config.yaml
arch: "dit"
model: "image diffusion model"
dataset: "retinal OCT scans (Kermany 2017)"
train_examples: 98430
image_size: 64
horizontal_flip: true
conditioning: "none"
objective: "v"
cond_dim: 192
norm: "layernorm"
hidden_act: "gelu"
mlp_ratio: 4
head_dim: 32
fused_qkv: false
qk_norm: true
inner_norm: false
moe: "top_k"
num_experts: 8
moe_every: 2
expert_mlp_ratio: 2
experts_per_token: 2
shared_expert: false
patch_size: [4, 4]
layers: 12
width: 128
positions: "sincos"
optimizer: "adamw"
learning_rate: 0.0015
beta1: 0.95
beta2: 0.95
eps: 1e-10
max_steps: 6500
batch_size: 256
epochs: 16.9
lr_schedule: "linear"
final_lr_fraction: 0
warmup_steps: 320
weight_decay: 0.5
Rows from block 2, named by matrix and row number. Rows with one number belong to one attention dimension. Each number is 500 + 50 x the weight over its row's rms, rounded and kept within 0 to 999. All counts start at 0. Numbers have three digits each. After the name is the row's rms in percent of the matrix's.
# q: attention query (model.blocks.2.attn.q.weight, 128x128), inputs 86-127
# k: attention key (model.blocks.2.attn.k.weight, 128x128), inputs 86-127
q.0 105:483499472513462475527510472493503512486571494472469486498435430550459505517540511563482522493581547557567448553520403494543522
q.1 100:519475527421476495415432452509469404415438448508438398519539529452568471455463542505532617413446492477469537504487514554446490
q.2 093:484538424544513470489533439437560622541543560554549505543525515501481508607511487491420385571519525556492511529427491480476503
q.3 100:519529468479508462443506345545525371486495467461452518472511494319598463486453568552535534481532551571550468525466507495511459
q.4 106:443491429543520513550428536392449535388489505499484573518466469508496544536459479458430469519557552481434517492511398584579518
q.5 091:486484460491504478562454554439524546496540516533565487499504525511462481542479503526513369560461505532476485486533454582492537
q.6 089:479476535465430511505484435532518475546475508545498484517532577592438475524557487546434433593540469620458529548458571515516560
q.7 094:465489572558451572491523639518545495559494500484560561434434530581463554505462497449582496540483525504542512505496468479499490
q.8 112:501422506527516514516473511555449426378465418412392437495485509528535489487572498526545517488453578529510545585568489523577547
q.9 116:534559515463468449458573392504533504604509550577631537529512504591442467499523519554483446549486484555577478505440542415450531
q.10 114:527510568492523507503535586484541474576449490531602586498502546554474498465515498502573507525482545469532468412567536443511513
q.11 088:525484483501530497478449445505454576447553578515528434578560499464489475530547488538458469487493360448455554497556463533529531
q.12 090:534510538407525524479515478521453377519440499546502491498534581456562460496450510499580525486454591502528525517481548455379548
q.13 106:497439512474454484496438528502517426642463482580581541542487530625462541546471485542571525535491469520538502465502541537479493
q.14 095:513486448458490537457474491472486512413564492473410491494489473476465509461515435512419522464539442483452532534476460488517492
q.15 081:458519501505538500541473534447399491360531434438389454526512428385549490514497459458444452459502486467556481499519455522542550
q.16 089:500384487509502461500542541559462362361495475449424518458490528484510549438492532479584604480540489446508497516548472475506499
q.17 105:511492514489468581491513562497520521665537585610571474547544528634454508470504408543530478544463428505516494482502486542481538
q.18 100:548578459447462402486497409550542427507505480508540494540518440406561449534587535509549543399485514511593458482514482441533514
q.19 077:479561449629494520496501458421507637565510445487585497492520496470476501561562438490449438546444563573391520529522493539538475
q.20 145:496566484427448456455472339493472495444482460533488441523587471459567424530539507584475544453480479519498513577475462535502581
q.21 171:488503543498504495511489484510478498479482485501479502467435455455482474509462509444447551461495439430435510472487488451460448
q.22 096:471513492503529486457491532554540520538499550558541497580552499487517511518471484495545553437467398377499506507554421507544490
q.23 095:460532466505493549531470525474465487440418455474483596437429494549540458537518529513535489519471610569530514539459560524481517
q.24 125:503468492632477554540503614527508583568576576500554562511458510515487549478514438391504436572519501429476512445587484500518405
q.25 089:512447571454535509513480520524542485487582538496451420508528467549498563454492487499529578436495390409486505515471509529524514
q.26 179:455459509608552593519480644562492566418569515481487579483417490495451527485422493397513434534525474447493495419542525492505349
q.27 115:510521481520541481498544436572481470422554490450458429452475493476512410443533535496438411494458588540479475502476595483476514
q.28 111:499475480433507416489445404482465368444442465449406515489524468412584457520475592583481532472540494523483502528484539548498529
q.29 091:539541486592513540533508475513527650530538543483482593455496467423509480479526551470484456593541589529479500480528501484457479
q.30 106:494479558454499431455509436524478456442498441417437481444479427486492461456484572526500527487534544550499474531483541434490522
q.31 099:549564503515456524461548387482510579605505480523558486539583513557444489542500504548454473518485561608456531511502646440468507
q.32 100:542551585419540489519561454479518457458517505476489468448509460371556481518523531501446402504572615548550492535572524473523497
q.33 106:498527474519560404433445500527548362623461498501530556549549433455558453498502530520511645400481457423525532580493472538516515
q.34 096:491512405469436527491458536499447513497636547499484556516476464515455547503539594563424458502513496423532530448475521563496628
q.35 099:506528595503571516466469371579465463435511496470507470504557489402519398505547513523478504488495586528573535586536447574495509
q.36 145:483515545439551423481447346431469427459461439513492461539520544499514429504622520615563505432514550566528495519465471562503604
q.37 097:507507473513505585528585589519544585470466546511557557458482481512473533440462419421505450584505408452427471405521494399549504
q.38 148:477440483558485546517571596512596667564583569583568560484466518493477527565408476417469358562528464522471447413523526462497450
q.39 114:507483502502489580519587567445464643384452503536497469436442472481507506490460443453418389511514471507473453467517534436496426
q.40 105:488517532441568438485519408447521366539454400464491499489570517409573455374492547605531606467477400491549466505429479549431592
q.41 111:506452455478498514566558545466539667508554560565559505475509479440464545477519478456404402464529555477491440484494499439502506
q.42 087:473476508563590447444495436459459487470552444525540511516564399520465439504536573595436466470567591492517496491539509556571510
q.43 097:487502478585497504521457551541458504398539495471369464504429512575497530529488517398498509401476523463513535552596529473521425
q.44 137:533556530461546448450469377490492340554320412511493483555606498469512442485516438518520598444468473490523517571485498497487485
q.45 086:468482432501436518498507520601491441471469511462459551495493484527503494475522557527450552474522430426467512533499511450533538
q.46 144:493503513555465593551493583530414619348568480393390478475399514504439571538503558429459425493546536505480523483559567486493435
q.47 085:482522411481422529541516533473528570408462512493480624465463513556505497478537490525450470609471385479489495447448535408529640
q.48 108:500531534593488449485463533502620417648473575573584503515587498457581462494403461504583572559516526498526489568539402474522480
q.49 087:509499516572536556468440503555494528626521559561559537563496569504528483502449501437636449450514487485494522522570486488494372
q.50 111:506523488460458443432433378517490453532495515548452434561583541587513440492532529601623529471401528504445557477412485580445538
q.51 103:524538524479444444486471378489452386449603481461473413484530520504489460495517557579414519430514586548532570565514514619506561
q.52 114:507480476447483532558549503464512455443522424392483498493465495417468559493581512576381481475544519532520462538520477509500540
q.53 102:553475579468557483525535428509518509615583550545554467458502463428489467526521575510512454505533568554534427500570528533479525
q.54 157:483450454497458486519526578468540709609599633609607601502440481562472551532472513436502463541462470472490473441459542498442481
q.55 090:461482439523458515433428579488490518521471495444437509529498519665424527522486468459601526511422468462504524463487551526480547
q.56 119:475448463484479513484525494523564502616468549603625642568544507467593488433508485562582503582485382489497515493417468457480546
q.57 091:533508576466593538507594466461425553471450519544474396464536505383552467498451534494578454444505569565497429475500579460458458
q.58 085:554465546551593446532525523479462515613536505497505421501480515565499508559469473373520435447489564510467457485541459539466372
q.59 094:481539452569469479478414567568496352518447473513469515514469481547470531498448465448492635503449468384413535574424483461500502
q.60 109:545567594536602531510540472518501342497430422419441398500499496401510516471464494453438564445512528557576507554512481477504401
q.61 106:496520544535411462506518494467528350571482462503494450485483507546452475486545452529570560546509495496457501497423456492474602
q.62 103:504519495408448471437503505472498459534485508440485445468519497542453444444490565538550522551517557539483504444447470569451526
q.63 104:468487463535445589531492610550438635333493476405462571460441487568474548492451491466460508563504470450443484509500526452517502
q.64 087:483438510527568528549511445477518525475553483404464512482457441502491422508465471522502599509514471484451517496573492477551478
q.65 102:483496489499475547550503565536489490510436590625614629529511512543517527522485542494533533529513516455532485512498522452471533
q.66 094:573494562529485547424496518541398526538529490431401413492540504378509539503518490431608520517402547518440576513512516488486425
q.67 088:511449535448482452487457467479416379452440468572541498545522525543517435512510463535480505475417465494450540439494556521478487
q.68 085:504507493483471500492479506491433480507379486493557495476473526599469521459478461506450544476491481520510447512458516503414529
q.69 077:482495489544545513472486552508543518357397448458465527505468515538463546474471492487585525514483541443472516472508469505469465
q.70 075:493543483448523570480539473481510537545577459498503471471490508502524529411571438524524470518602497481519457526491454473487541
q.71 084:477464477544537506514494459488517564457505404375396415464430521540481428466460493515543521514493465506497478488512561467491481
q.72 080:494494449540496478545555514588584422455510524524537512480479458438515471527515563450508487522500538501486505554560571443598520
q.73 097:463487458546532512574560530465508518481514474469484544469451446559457469502489525494510500523537526512481481517540468494542542
q.74 081:510447469524530479515460538530456466470502484475460455502492572551491508513505502536530434443493515490499560468538517533484516
q.75 080:473547465531489455486452525480529454366270363521521509538495524530519496526504512479480553471530486488521524532512463568498542
q.76 085:506498539472474459481463428466611506556590486535488463493502497450509490505498453532381438410509545533493509541479514540537479
q.77 084:526500481500520520551557533532480408612676615543562559526476523482476499534540527436517450571545555502548524475561528511513444
q.78 078:465494574520477530489496451523517528577662619578577501457429471522475493558496490452389602466514457488486438547452520487527512
q.79 076:508537491463547491566563529468582493580598537529522513497475524510528479462448494432496537476469470507495443524450509441463484
q.80 069:501527490528472526529510528517184517456451484439428490467498500559520434454487563482500577488471417464428443493490471498504507
q.81 089:517449483485550479533526522500463538556524378377328412438446488466481455550470528515560522467463511523520489527520531511472500
q.82 082:541543446515472514489551511569532512466476529555580564559541529428551536537524474518466502549535545533491522546559536508541558
q.83 079:465472518501479422510506400497532473532581608623613562493560493468492484475512546533449476455494495515500497500480443480510522
q.84 071:486485583516547484495506472469393546502466519494517511507525449490472522431470621510486518488493518462507509427541474461493457
q.85 098:543525488515480485472444484449590640519551413427420446489504535527550463491531407486434512442456502538521523527464491544503493
q.86 094:543459548459503427437497440462569516479456403451463450554581529459512476520507522578455493409478527524494529513500455511516509
q.87 077:507493548529521416512472420469477564433515466408446470474494470528449418489492567539509620555488546521413495477539456542512504
q.88 070:521520497508450476441539432461559491518449481535539536511510535518467460558457498474508519479487576480541460533485467516425508
q.89 084:458510564436483426470472419502477496501461544631579535542589482524525473489520475557438432510489448555505491519492475529498475
q.90 075:467479510533422493504490487551471552450468499537538480481438591468481612551458437501588523496515502421491520521505523548551441
q.91 076:503502510457472493495524561504445544490512602579544560519473513533496551487469411524466450485601447470507470519493462446488449
q.92 073:540472516509505562502530565513501425486522497574519536485477467446470527567448519510563502538505499517556518430528515468531470
q.93 094:501462513502517544472505566538459532524514417407393430446465498467501511540514496449640482501500572473508546470583544488473449
q.94 081:483490460506570461520505468476537455459581514511488453506482426541540483449537548542473404522468450516482456484376482528526554
q.95 083:499529521445472469496490490427419549596568587591587515510568474489497495479502501563459447558526476571495500440478485542471548
q.96 092:544491527461494574531506537552439401466501519500481519525548527511461450525488492482634538497517493462488513450513449451432482
q.97 096:514499480476540487462445497508356481423330440464508493553565519484519532488548508523575512411504551520484467446461510522493535
q.98 112:518492487462466498460455552512710495484442400456497513543538513458502510481479428509460436409492501473513530540417385518487499
q.99 108:514477522494477496474513459534391471546519443402416410554524549578471471521499535553480533572563459566448533505548532528545536
q.100 106:463493478486494595505549536506447462458532506512529478464505480436519497405494414449505457457500474461468478527484328485461468
q.101 093:512496488534490521529538501476627540599499541588629554533521458504541535498494445451579466523458496514450496498442445488508480
q.102 103:524479476552499502503575450517390546475439551531507495444448464474554469528474588446472617585565519525465454480569580456475471
q.103 096:484438469411474476495482481476368741594584515461458461539511538492553528485548502486467487505496499472536482572549440541551549
q.104 078:464548536541483508535494502602650335554479498467413477545462484594492463502482495513478550505502406484549560409478569505585488
q.105 099:525544467475506601564498549601536432504545535428410472414458484655505465512499426528491442543542419480519491551497450482544569
q.106 098:497492487535541448546515415542452582288541500452481453443421500450512539491535539486453464494541530543524497459550519552501484
q.107 098:507520555537462494497452485500620433372386444534558596496523540423480490518493513503344592472573545472548504488496533478518440
q.108 105:478514463527486507520544568476603396545478520495495475448505533508453514488440515470531572567509544517465424501463579465421503
q.109 088:489549537509504452498452528515612555470569445464439472536513483550520485523450459582453401515450501494534511468477503574551651
q.110 092:486483439478507479544542539518461590467518522470521474413453487457503556447546452435592516556490487483547465506484487501429521
q.111 092:521491599458514522457461462514392436385453524544522513547531520478449473510507521554492520497474520483472557468477475518407475
q.112 109:489484494484521448427446422445528585566666606589598490590560503480501486540532455505403453539516564515487501539537449568509570
q.113 090:513522527477512475483478472493494423556446530573624577579564507466519537565533510529484587506489581479491506482552502509584537
q.114 102:465529485519474467472524517553476446593682584514480487497488522569465486462474483490591450531452489456470540492443558518482542
q.115 096:501481472467521603503489595493499534534473439360379426489478470506518525472538456442591508501503488470473518496476412487482515
q.116 135:489503534517495406455468478562525503492489482509506457478482519467489525520489608558515588499445505546534510449511587565502492
q.117 113:516514443457555593568542601514583512499519501463467492442451470500489493445564421477564473560466455508579489495451455472565525
q.118 114:537502543546487485392404454479476494458476458505474513600571489515498487495430468548346460435566506508498583570549439559486499
q.119 081:454565430515476530526491517566489527542508523483477505451397472603467466506525444482451511491466507439542526440493510430552473
q.120 091:493477431552494538556552550525531486571443485469449506428451503525524572443467534487507527648550450557514500450458613422508521
q.121 076:479494507483524506523511545452524635420463463544570543443498491383576487462531483451640544535428525496533419485488449554492462
q.122 085:483535588556518406505473451511536431533492429513521432511495477517472423489460565503569544538438532582470559427527554553455489
q.123 104:500492502514470392487452401481498546545502500521457467555492480522518472563481617543441478486512499550503521485518620549484490
q.124 080:534525552494449492527489486523306533513372424489479525459553526466567568543537518484547441396503408470524453509502516451550468
q.125 088:491515429485466442544494409506569635458516572576551555490452498389560474508483479476409504488467575489552487561508525536494442
q.126 093:534493467497512538532552572510424524467544534544524557438463486495537476536478487437494446519483547461501464515539524468462486
q.127 091:527497517511444546541475526527371461506443464491434556489468451560506517454410473471448460411545424474519529522522528438470462
k.0 097:426609394444482452547491481421533562527585575483476457520370475413467503514519551499435427538461592472475520457497540610450473
k.1 113:537470560441576466516450449501471380433419416498406588452556555550487503502526528541464496482510508523527545604479472495508633
k.2 100:498457500503459591409526432459557618634588606563640397579537525529536470427542499543519513549538438542511470532558526508489511
k.3 112:526514544430514397471402415548589490528483404425466458584529599431512483517565565580501636531473488449561573576512606570519572
k.4 083:509534540550538552424562555470499581479549558488508505494505508462500557469480492404563585480437470542515443416498432497442385
k.5 124:489459489611503617509629597543490568546576573559571474481439479489565496438436496418558507525447466508464413426538429433458380
k.6 088:519484385463419541528518454502435542455500533578500491513450559573563423469515593548533408422484555506535481423497470491466501
k.7 120:434522479550490570555598587508479526509502545552566488405395469520570537488461454415465423501457540522471451348503455472458410
k.8 113:485493491584506522575621581501460544446526504491427471394383409554588477433407539409502407509489502518417433450528485439518413
k.9 099:503469537481508488502429428429494548564463534565598490474555539588464465546573415587405399483573529516583492533483456503524532
k.10 101:545460569541593485515594501480541536555393451543572477440496414591487542496476430450426481552540502535503437492460553439522445
k.11 104:572481528554491499468460558583456446420526541556478641519591525487530474462488493537560481449501487438483509502522478464555518
k.12 103:517438535495502556524543437500357439511437425512475489483512486576545453486587478584444386505489590522422523513500497480554570
k.13 106:462542520442520522554493526502495492457454589608579612497523603538528467483549516552561435498488446524560515460383455499464535
k.14 133:484538474439466414487365437445507417461494466461425557504510537365425506568487512549458515473538522460564590519488472619516570
k.15 100:538481522572459532428555511516502504444557474413434474522526420443459552412387525395552681466456437505389429457585534484468420
k.16 078:503532490544568592536591523572436470459466436422428454401410414500576576544361574401523546529436521502486465479507483496428485
k.17 110:507519450554504534544498587566429465471508583644599610443426512566538451466417449442507431456469511481507514408502402459478420
k.18 101:513528545473547409419405441448529534527474484457471533551599551461365441547536519607523634538519496489498591551498608553538553
k.19 092:489508453517466532515574527503529597470541521544553466551428508526528522457511552531497378491543563509485401437530538421448436
k.20 138:525458526472496422431402367492476442471502473491472514497552539541496418449565530624471459497563474512564548543531490524523617
k.21 130:486515504382513430489349399454535445486456434465456552546569564469439531540555484561463506477529500479556565601466497575545645
k.22 136:506520508489503431519467527487507457403515504575479701484543548436476505493569497508518464426486498418537538458447479483514532
k.23 126:476486521567500541495554497471500581521477506458509358505444442541523434487451566475552532542483508586436439449512527492462446
k.24 144:486519495582489591506620603534545543522528538548579458472468476457567546500406479344560527513493470501458450446516533426489352
k.25 116:495565486438503482534470563526446389427486499504453648443477532464465491533521548442458431461492511460544506514475401484484541
k.26 111:461563460491512531553513645438552512503487487449485486515522452412460565575474467351529637507519464480483501531464434545513449
k.27 117:547394505604499586485570491562508485544535471449488375507511478483559552478435521457454582510509457511446441576622533456492483
k.28 139:531513508439475431427439426520506453460466440449452462576583576472458448422580608604592657496455442464473532572492569562483585
k.29 121:525472480530501510445527448519591535612524521454577366624518491473494508485518524530499550577506485516457451539580621521507502
k.30 119:496516437423520416480478399447543464476446386410440403556490479470459549571509566512421476518507569485485517570515577571492597
k.31 108:532423546498456479470477354566575491550496485530567514510541548588513461483570480654452386499577493499536502545518588450536522
k.32 111:509449489485421501523383541545408450456446402513465599484554548549502528570523447517572523462467536466512597487468514521544499
k.33 103:513466492405505441460447409486603373461387387497487540544551566479466409514570527586499532551551535532521536546484460591436586
k.34 099:474515460435477416463410347516446446492535440512450489553491542534537527507520514607401531477488560488515592558440511564471500
k.35 101:531465444446434565489435481448415467425451434477442537439530545527460519608527542550520452419541498515541543585471540468519469
k.36 091:507524479473453503410491434421470416524608507486427488500537546439382450524470545616392449431621487561485500629490455487514481
k.37 111:496483565575530534599584600550520559562461545552573452459413469591520534554470483398537479514536516497487484416466496460478467
k.38 133:485494539550513578547558599585539608572495653542595490473420463597525511470464477373542499529468469488481452409523433438505455
k.39 089:521433534531536574545517544608513509524498556524475473491507510623535541509534485380566532541363556441573507397585506438489511
k.40 122:504530467478478436444377421486485350515481455490449516542606501599472435487560544625511524491499611514447544559531537570511604
k.41 085:507469528522503450504430395557419596605615501584495564496459495549539546523447563545467475488484602440517558490501494555519475
k.42 064:504531530452384510503472445522407495477471558522517478487485498509519516580440579590507508448554365570569576602478475450520520
k.43 123:472531488567486590495580643498476628420491516429529439455441452478479508503470451396578497533496452537459400432525474453467462
k.44 101:531476493435523491449474550408550353454368509540558523511630540471453455462575419620571545512561507491516466518524486516482577
k.45 114:511490462416547427477372376479560514475505438488457450505481477491513505493561599594398469507460525520543519542465508603523580
k.46 124:482495448544493538513553525529428677419531502422418431430405467521576559542438527375482468479469482519516479473464546491487413
k.47 099:469506482477547412509485384553525565587595522478518412477488463594555529440427560543402425566521519549485474500451477550506460
k.48 104:542564560483522567442519563552576296559442499547564543525587537484510443456470474466627589467469384479468514489557508438528501
k.49 111:479517518542496612557590613466504562510462604544617526455470432468403544503475463389532490547540453494467441456552449457447450
k.50 091:504561525486507510452548518493567460559591545493534455517556544378475484406479458588442436476519360512493453543504437469507557
k.51 110:513521451458495513432406406445433473460496423457426575502571506408514460447544471617524526461467533493505562511460494550560545
k.52 129:501508476418450403471360372496460453489501404486414554551552557500519517505553482623465530453460549464532576522454496587520543
k.53 103:495466507459444437473370445506417446480513486579479626482432548533460498595489490546489522465476551426504606496457503543565481
k.54 099:469509576520579441518536478542549629609589626583628485527411479548571484471470520455449492499447455525543481462503480515509481
k.55 167:492495503581526531520622560491528628496558521489540406431424438421540477498413514421465436525539458571440397498460489442463426
k.56 125:487554546465530391444464387488610452574525571575589518550564506468464457496530575594465526507509472543497542519562528541531534
k.57 090:492457495578408481532491640485431538494479517538547581478479500520431527620569519394588497493494579394527562453489526501530483
k.58 145:462513530559461548535642652470435565483497543487564534487436478431489506496466449401532527526528446481458408439544454431470449
k.59 091:500564526492549575522578489498644545445431463451534394477488476447513481483476503471531538581498401511543398536497522446455535
k.60 108:486478460456439489472447543432516417434375375452452564486531544462480468540565463490538486527414601448450529420488479549475572
k.61 093:502575499555559491484594464486537424540499459452480465522562531467536476411415551489507542498479442490456433561538540480506503
k.62 131:511493482434536469453417400449554343487522371489470544580582523415457441457563478585482481461473548445496541548435565524506588
k.63 118:505536458536537539543598564521518601472517561427486367478470443547530521460492519400545474551450448523471392441530518458475442
k.64 077:500551505514506597542482437547533501484554484436454562511444540532454508535495498449525480512460502496536507566535534522457511
k.65 087:508487486493478513516513528513535442548400546605562562517485537456500539505502503502546536539457554498493534520493472498467554
k.66 081:477513495519497562517491592566347526432558502402450492485436440475534535474378508516496435479544416476500477456470418495538411
k.67 088:490554582473554485497515442531517393442448450498513506471496491501537532532546512510470534480535477511509520486528458517472484
k.68 097:520488465461526501495476458500527407484419441501475506470504495522479558494500425489436519422527514522502520517472482479460521
k.69 092:498544485484492549490501562494516545435410467441471534462478500505438503482445438566513476462566505453481523528457496499430486
k.70 079:528486417468576523494526468534527516553554515482506490474518505513479548476517476484504458550515460560543500511547454531495504
k.71 076:537458528545455510496463465558424557484547465365449468479449477491544485502539530456499512535467494498481515508570505494557487
k.72 085:531474558537520480537526501433643464488512501522480483472499517489589422564516572515612491562545484583465534515516500476502535
k.73 096:506454547521530553517518537487508516441515510470493493521429509541490491520466461429510512505513509499575493541491525502453512
k.74 099:508507484537540499511528539538474459537492477472516424496472447555488498452528523495550519544505460499464466447514507511484476
k.75 078:510530536538475539527500488522633442440338419443442446450454486541505477460479482546470523479576501544513491488459510425460478
k.76 103:478499426439532507510456422470610514574557555545551489535506546539505431497512517440489540529459502514539485539477442499544519
k.77 092:528519526473557513501481527457578500549585614528625451499545510516508562479501463455532525600501469532456483469534537484490510
k.78 085:500565425468506440471500438448514583501573573604531624542579495454469483568543486457493487433423524481519494454533565525499532
k.79 095:492466516502495477488467514451587484514581502537523558509462526485466528535500488422486484461472522483524515500484488519519512
k.80 079:492502519500491497538491521448294517451519482476429492482460473516436519475447494467510513480488456486507490536518453501488509
k.81 087:474493445535586507518509531509485526491624436419371438460478530532470463465511498538518496511504492495480512526518585473536475
k.82 086:504517463504483521541492529595495525532464571543522520510517523435554530481592513503486538547438514490502481458500517512452513
k.83 075:523446511503483430510502454448471485506503581644648547492555507512483504543524565490467524456490561517476480485497540543481510
k.84 057:490558490485356479463498442510388546435485570470507514522541540497515485569425413546493496490472516457625501474511498526450445
k.85 085:495500518547486503476463450503564514555569508474451450528500459511487464507460548497516466476454464479488518491498460559520479
k.86 078:484473532458465478482521429522598476549505474499495464469521476548484477463494440583468468467483546418545479493473438517540574
k.87 067:496569539543466460476487430486404524448516458445423452464509508511506533539465516527460513511520534535568480536547550509524555
k.88 084:508480495479489516498517523448527480439460494565487587487481486513497554511555457480384508391502544491509517500426479506461486
k.89 073:526574486522466455530511472499380537500452566609534553499556498512532476530523553561480502473510585453461502486500517477570523
k.90 070:494540366503452511478514541552413512493434542499548542535511511450509516534563449416434475448464477492506508459529580513438431
k.91 074:514520441512490487469497557555378511522433590547570571543489480507499494491528466466494490409448504476500492466515507506508405
k.92 091:496591518537530420472512537495541466486523484505498514503515522501462457535507511571587510538469491508473534485502548519494545
k.93 088:495528476558530530552522598552485480483545462389446445496444486503505510419467502460539439510545447418474523449533508517550436
k.94 077:497467550412506474518499431475561532518546535522522455487555533538495456500474486475419508511531519501548482549491435517538577
k.95 087:536491502435517457492476463472473484597517565583530496555580546518522556483507530587472510553456507561540516469442514544524577
k.96 077:547507518507521444459491511555406374493490487508517546565548539403516566462605461505483513587408563473546491511513460527459495
k.97 102:521501533465543439502467425449381501411369406506466565504523499457498513537511575521432514372542570457492538524515536503461477
k.98 094:523536524484516481511452468487699427502420439490475464522505509492506480527499507540472541484556553492482492518492520509519496
k.99 103:476558516525483504483497537498402423450513470433406462500497458511546472512481480494538535499475531509503476476553445515513486
k.100 118:531498472462447464485477418502455459493541525497510494513504474486582497547535485496482471513511459476522507497491485491483524
k.101 098:519508511504458507490480476557627500583517549589590542498492514499468550510457481509470502501528463508511482508521429530509479
k.102 107:493482443541468608527472592520412595502447528479511480498510466540514512444515444438545486587548451430467526463477419518560498
k.103 077:514513443516477430527482554549323666602573535509526492495499429560433495462506512507464472601459539519513502529430437487461574
k.104 072:525522372496439477522517584530648372576473484456447488455461504494448574488395523479576542554464576458574492505511526510526489
k.105 073:496528464484466457483508481475556444509563508427426447517469565537505460557498554485528493560493414531534524505534521462535487
k.106 092:506525557503510526531496457441460566370556485492457517481466503544541406536500484465474464445526454455502480454511456524471472
k.107 077:498475563505463550514460480509652471414333501509510500517566537518464555518533532431542487536439534492482538440476510505506473
k.108 088:505482479459574542485506560454630418537489478483462492523547497467536527544516480377488447500490545475511491543443433508511507
k.109 087:505509484473589465524496496458592526496536414512442502486470519506536441552459490493485421362514544467559464548499486495493476
k.110 082:486502489493479460532521434524469590533504482504510477433484535552453443551446520494496498505457424519553460505502552461569479
k.111 096:506510586499545485510501490503398432431450533540526509492529506479469471432533545572529568515462527541479475469516529471498519
k.112 090:480511565510543483449525422489550510581686620596600496538556526491468502495492489531433446499459537529462501526523494483500519
k.113 101:526488511504546522511492497470490390544455548599571531504550495464497505482509535517490551461426558511486517510509488515433498
k.114 103:494480480482481466511533418521483449594672516511478491488459498481552487492538505530522440502483476531526483510489512505521502
k.115 100:509542438435537470490471494505462476535471410381388497486495483485555504501527458567413520481530565527474485512459519531520528
k.116 087:498508524500482494493494448510521467503485495515465479467487481510479483459478463564520549532517507566478505520486480525496527
k.117 085:518508531481548481528529541404608537515534477456454504481478479507497424510454542456474472436499535495496476496501563497526454
k.118 078:488522573507382522470489500570458469463422557484514462480535524570443488396552507600598535508461406496522480433530529473530421
k.119 073:519437450484476568529514583540489550488521521456437534494451530488415502521438426489634510537499409512487493460426547460491433
k.120 098:470516461547523539522505603450535527522473482461448470483479478531518430476441504429559472528521533448508509513463491489542525
k.121 076:513512630451656470493473481424526580469482476526493518539527488445494426516500539483438511436559481516439520483473529473475474
k.122 066:518516551567478502529493380593570473494526460518505505492565524411587544452482376621475466370521462643606491442526556443575444
k.123 072:484395443527352507496494519619502593556542493503521494518474476480511558457514422499464478568493422484485494519487439512583508
k.124 073:498478509606433468482514495532315547435430505470485575527437503459430554510511544468450481499515550475512515473581551506503439
k.125 093:485491550607546495490495500507596682503518575524558490523475464554461447479511516479543448539520483485454476480504542482561423
k.126 098:515428505538458540478499606564434575531540586514564553530493536513459556526561454416484450590499469438548494494482478507468515
k.127 084:483462423499387510521490578570369465527440524455494477472489525526461553470532492540564524587453440479552478473526463474529513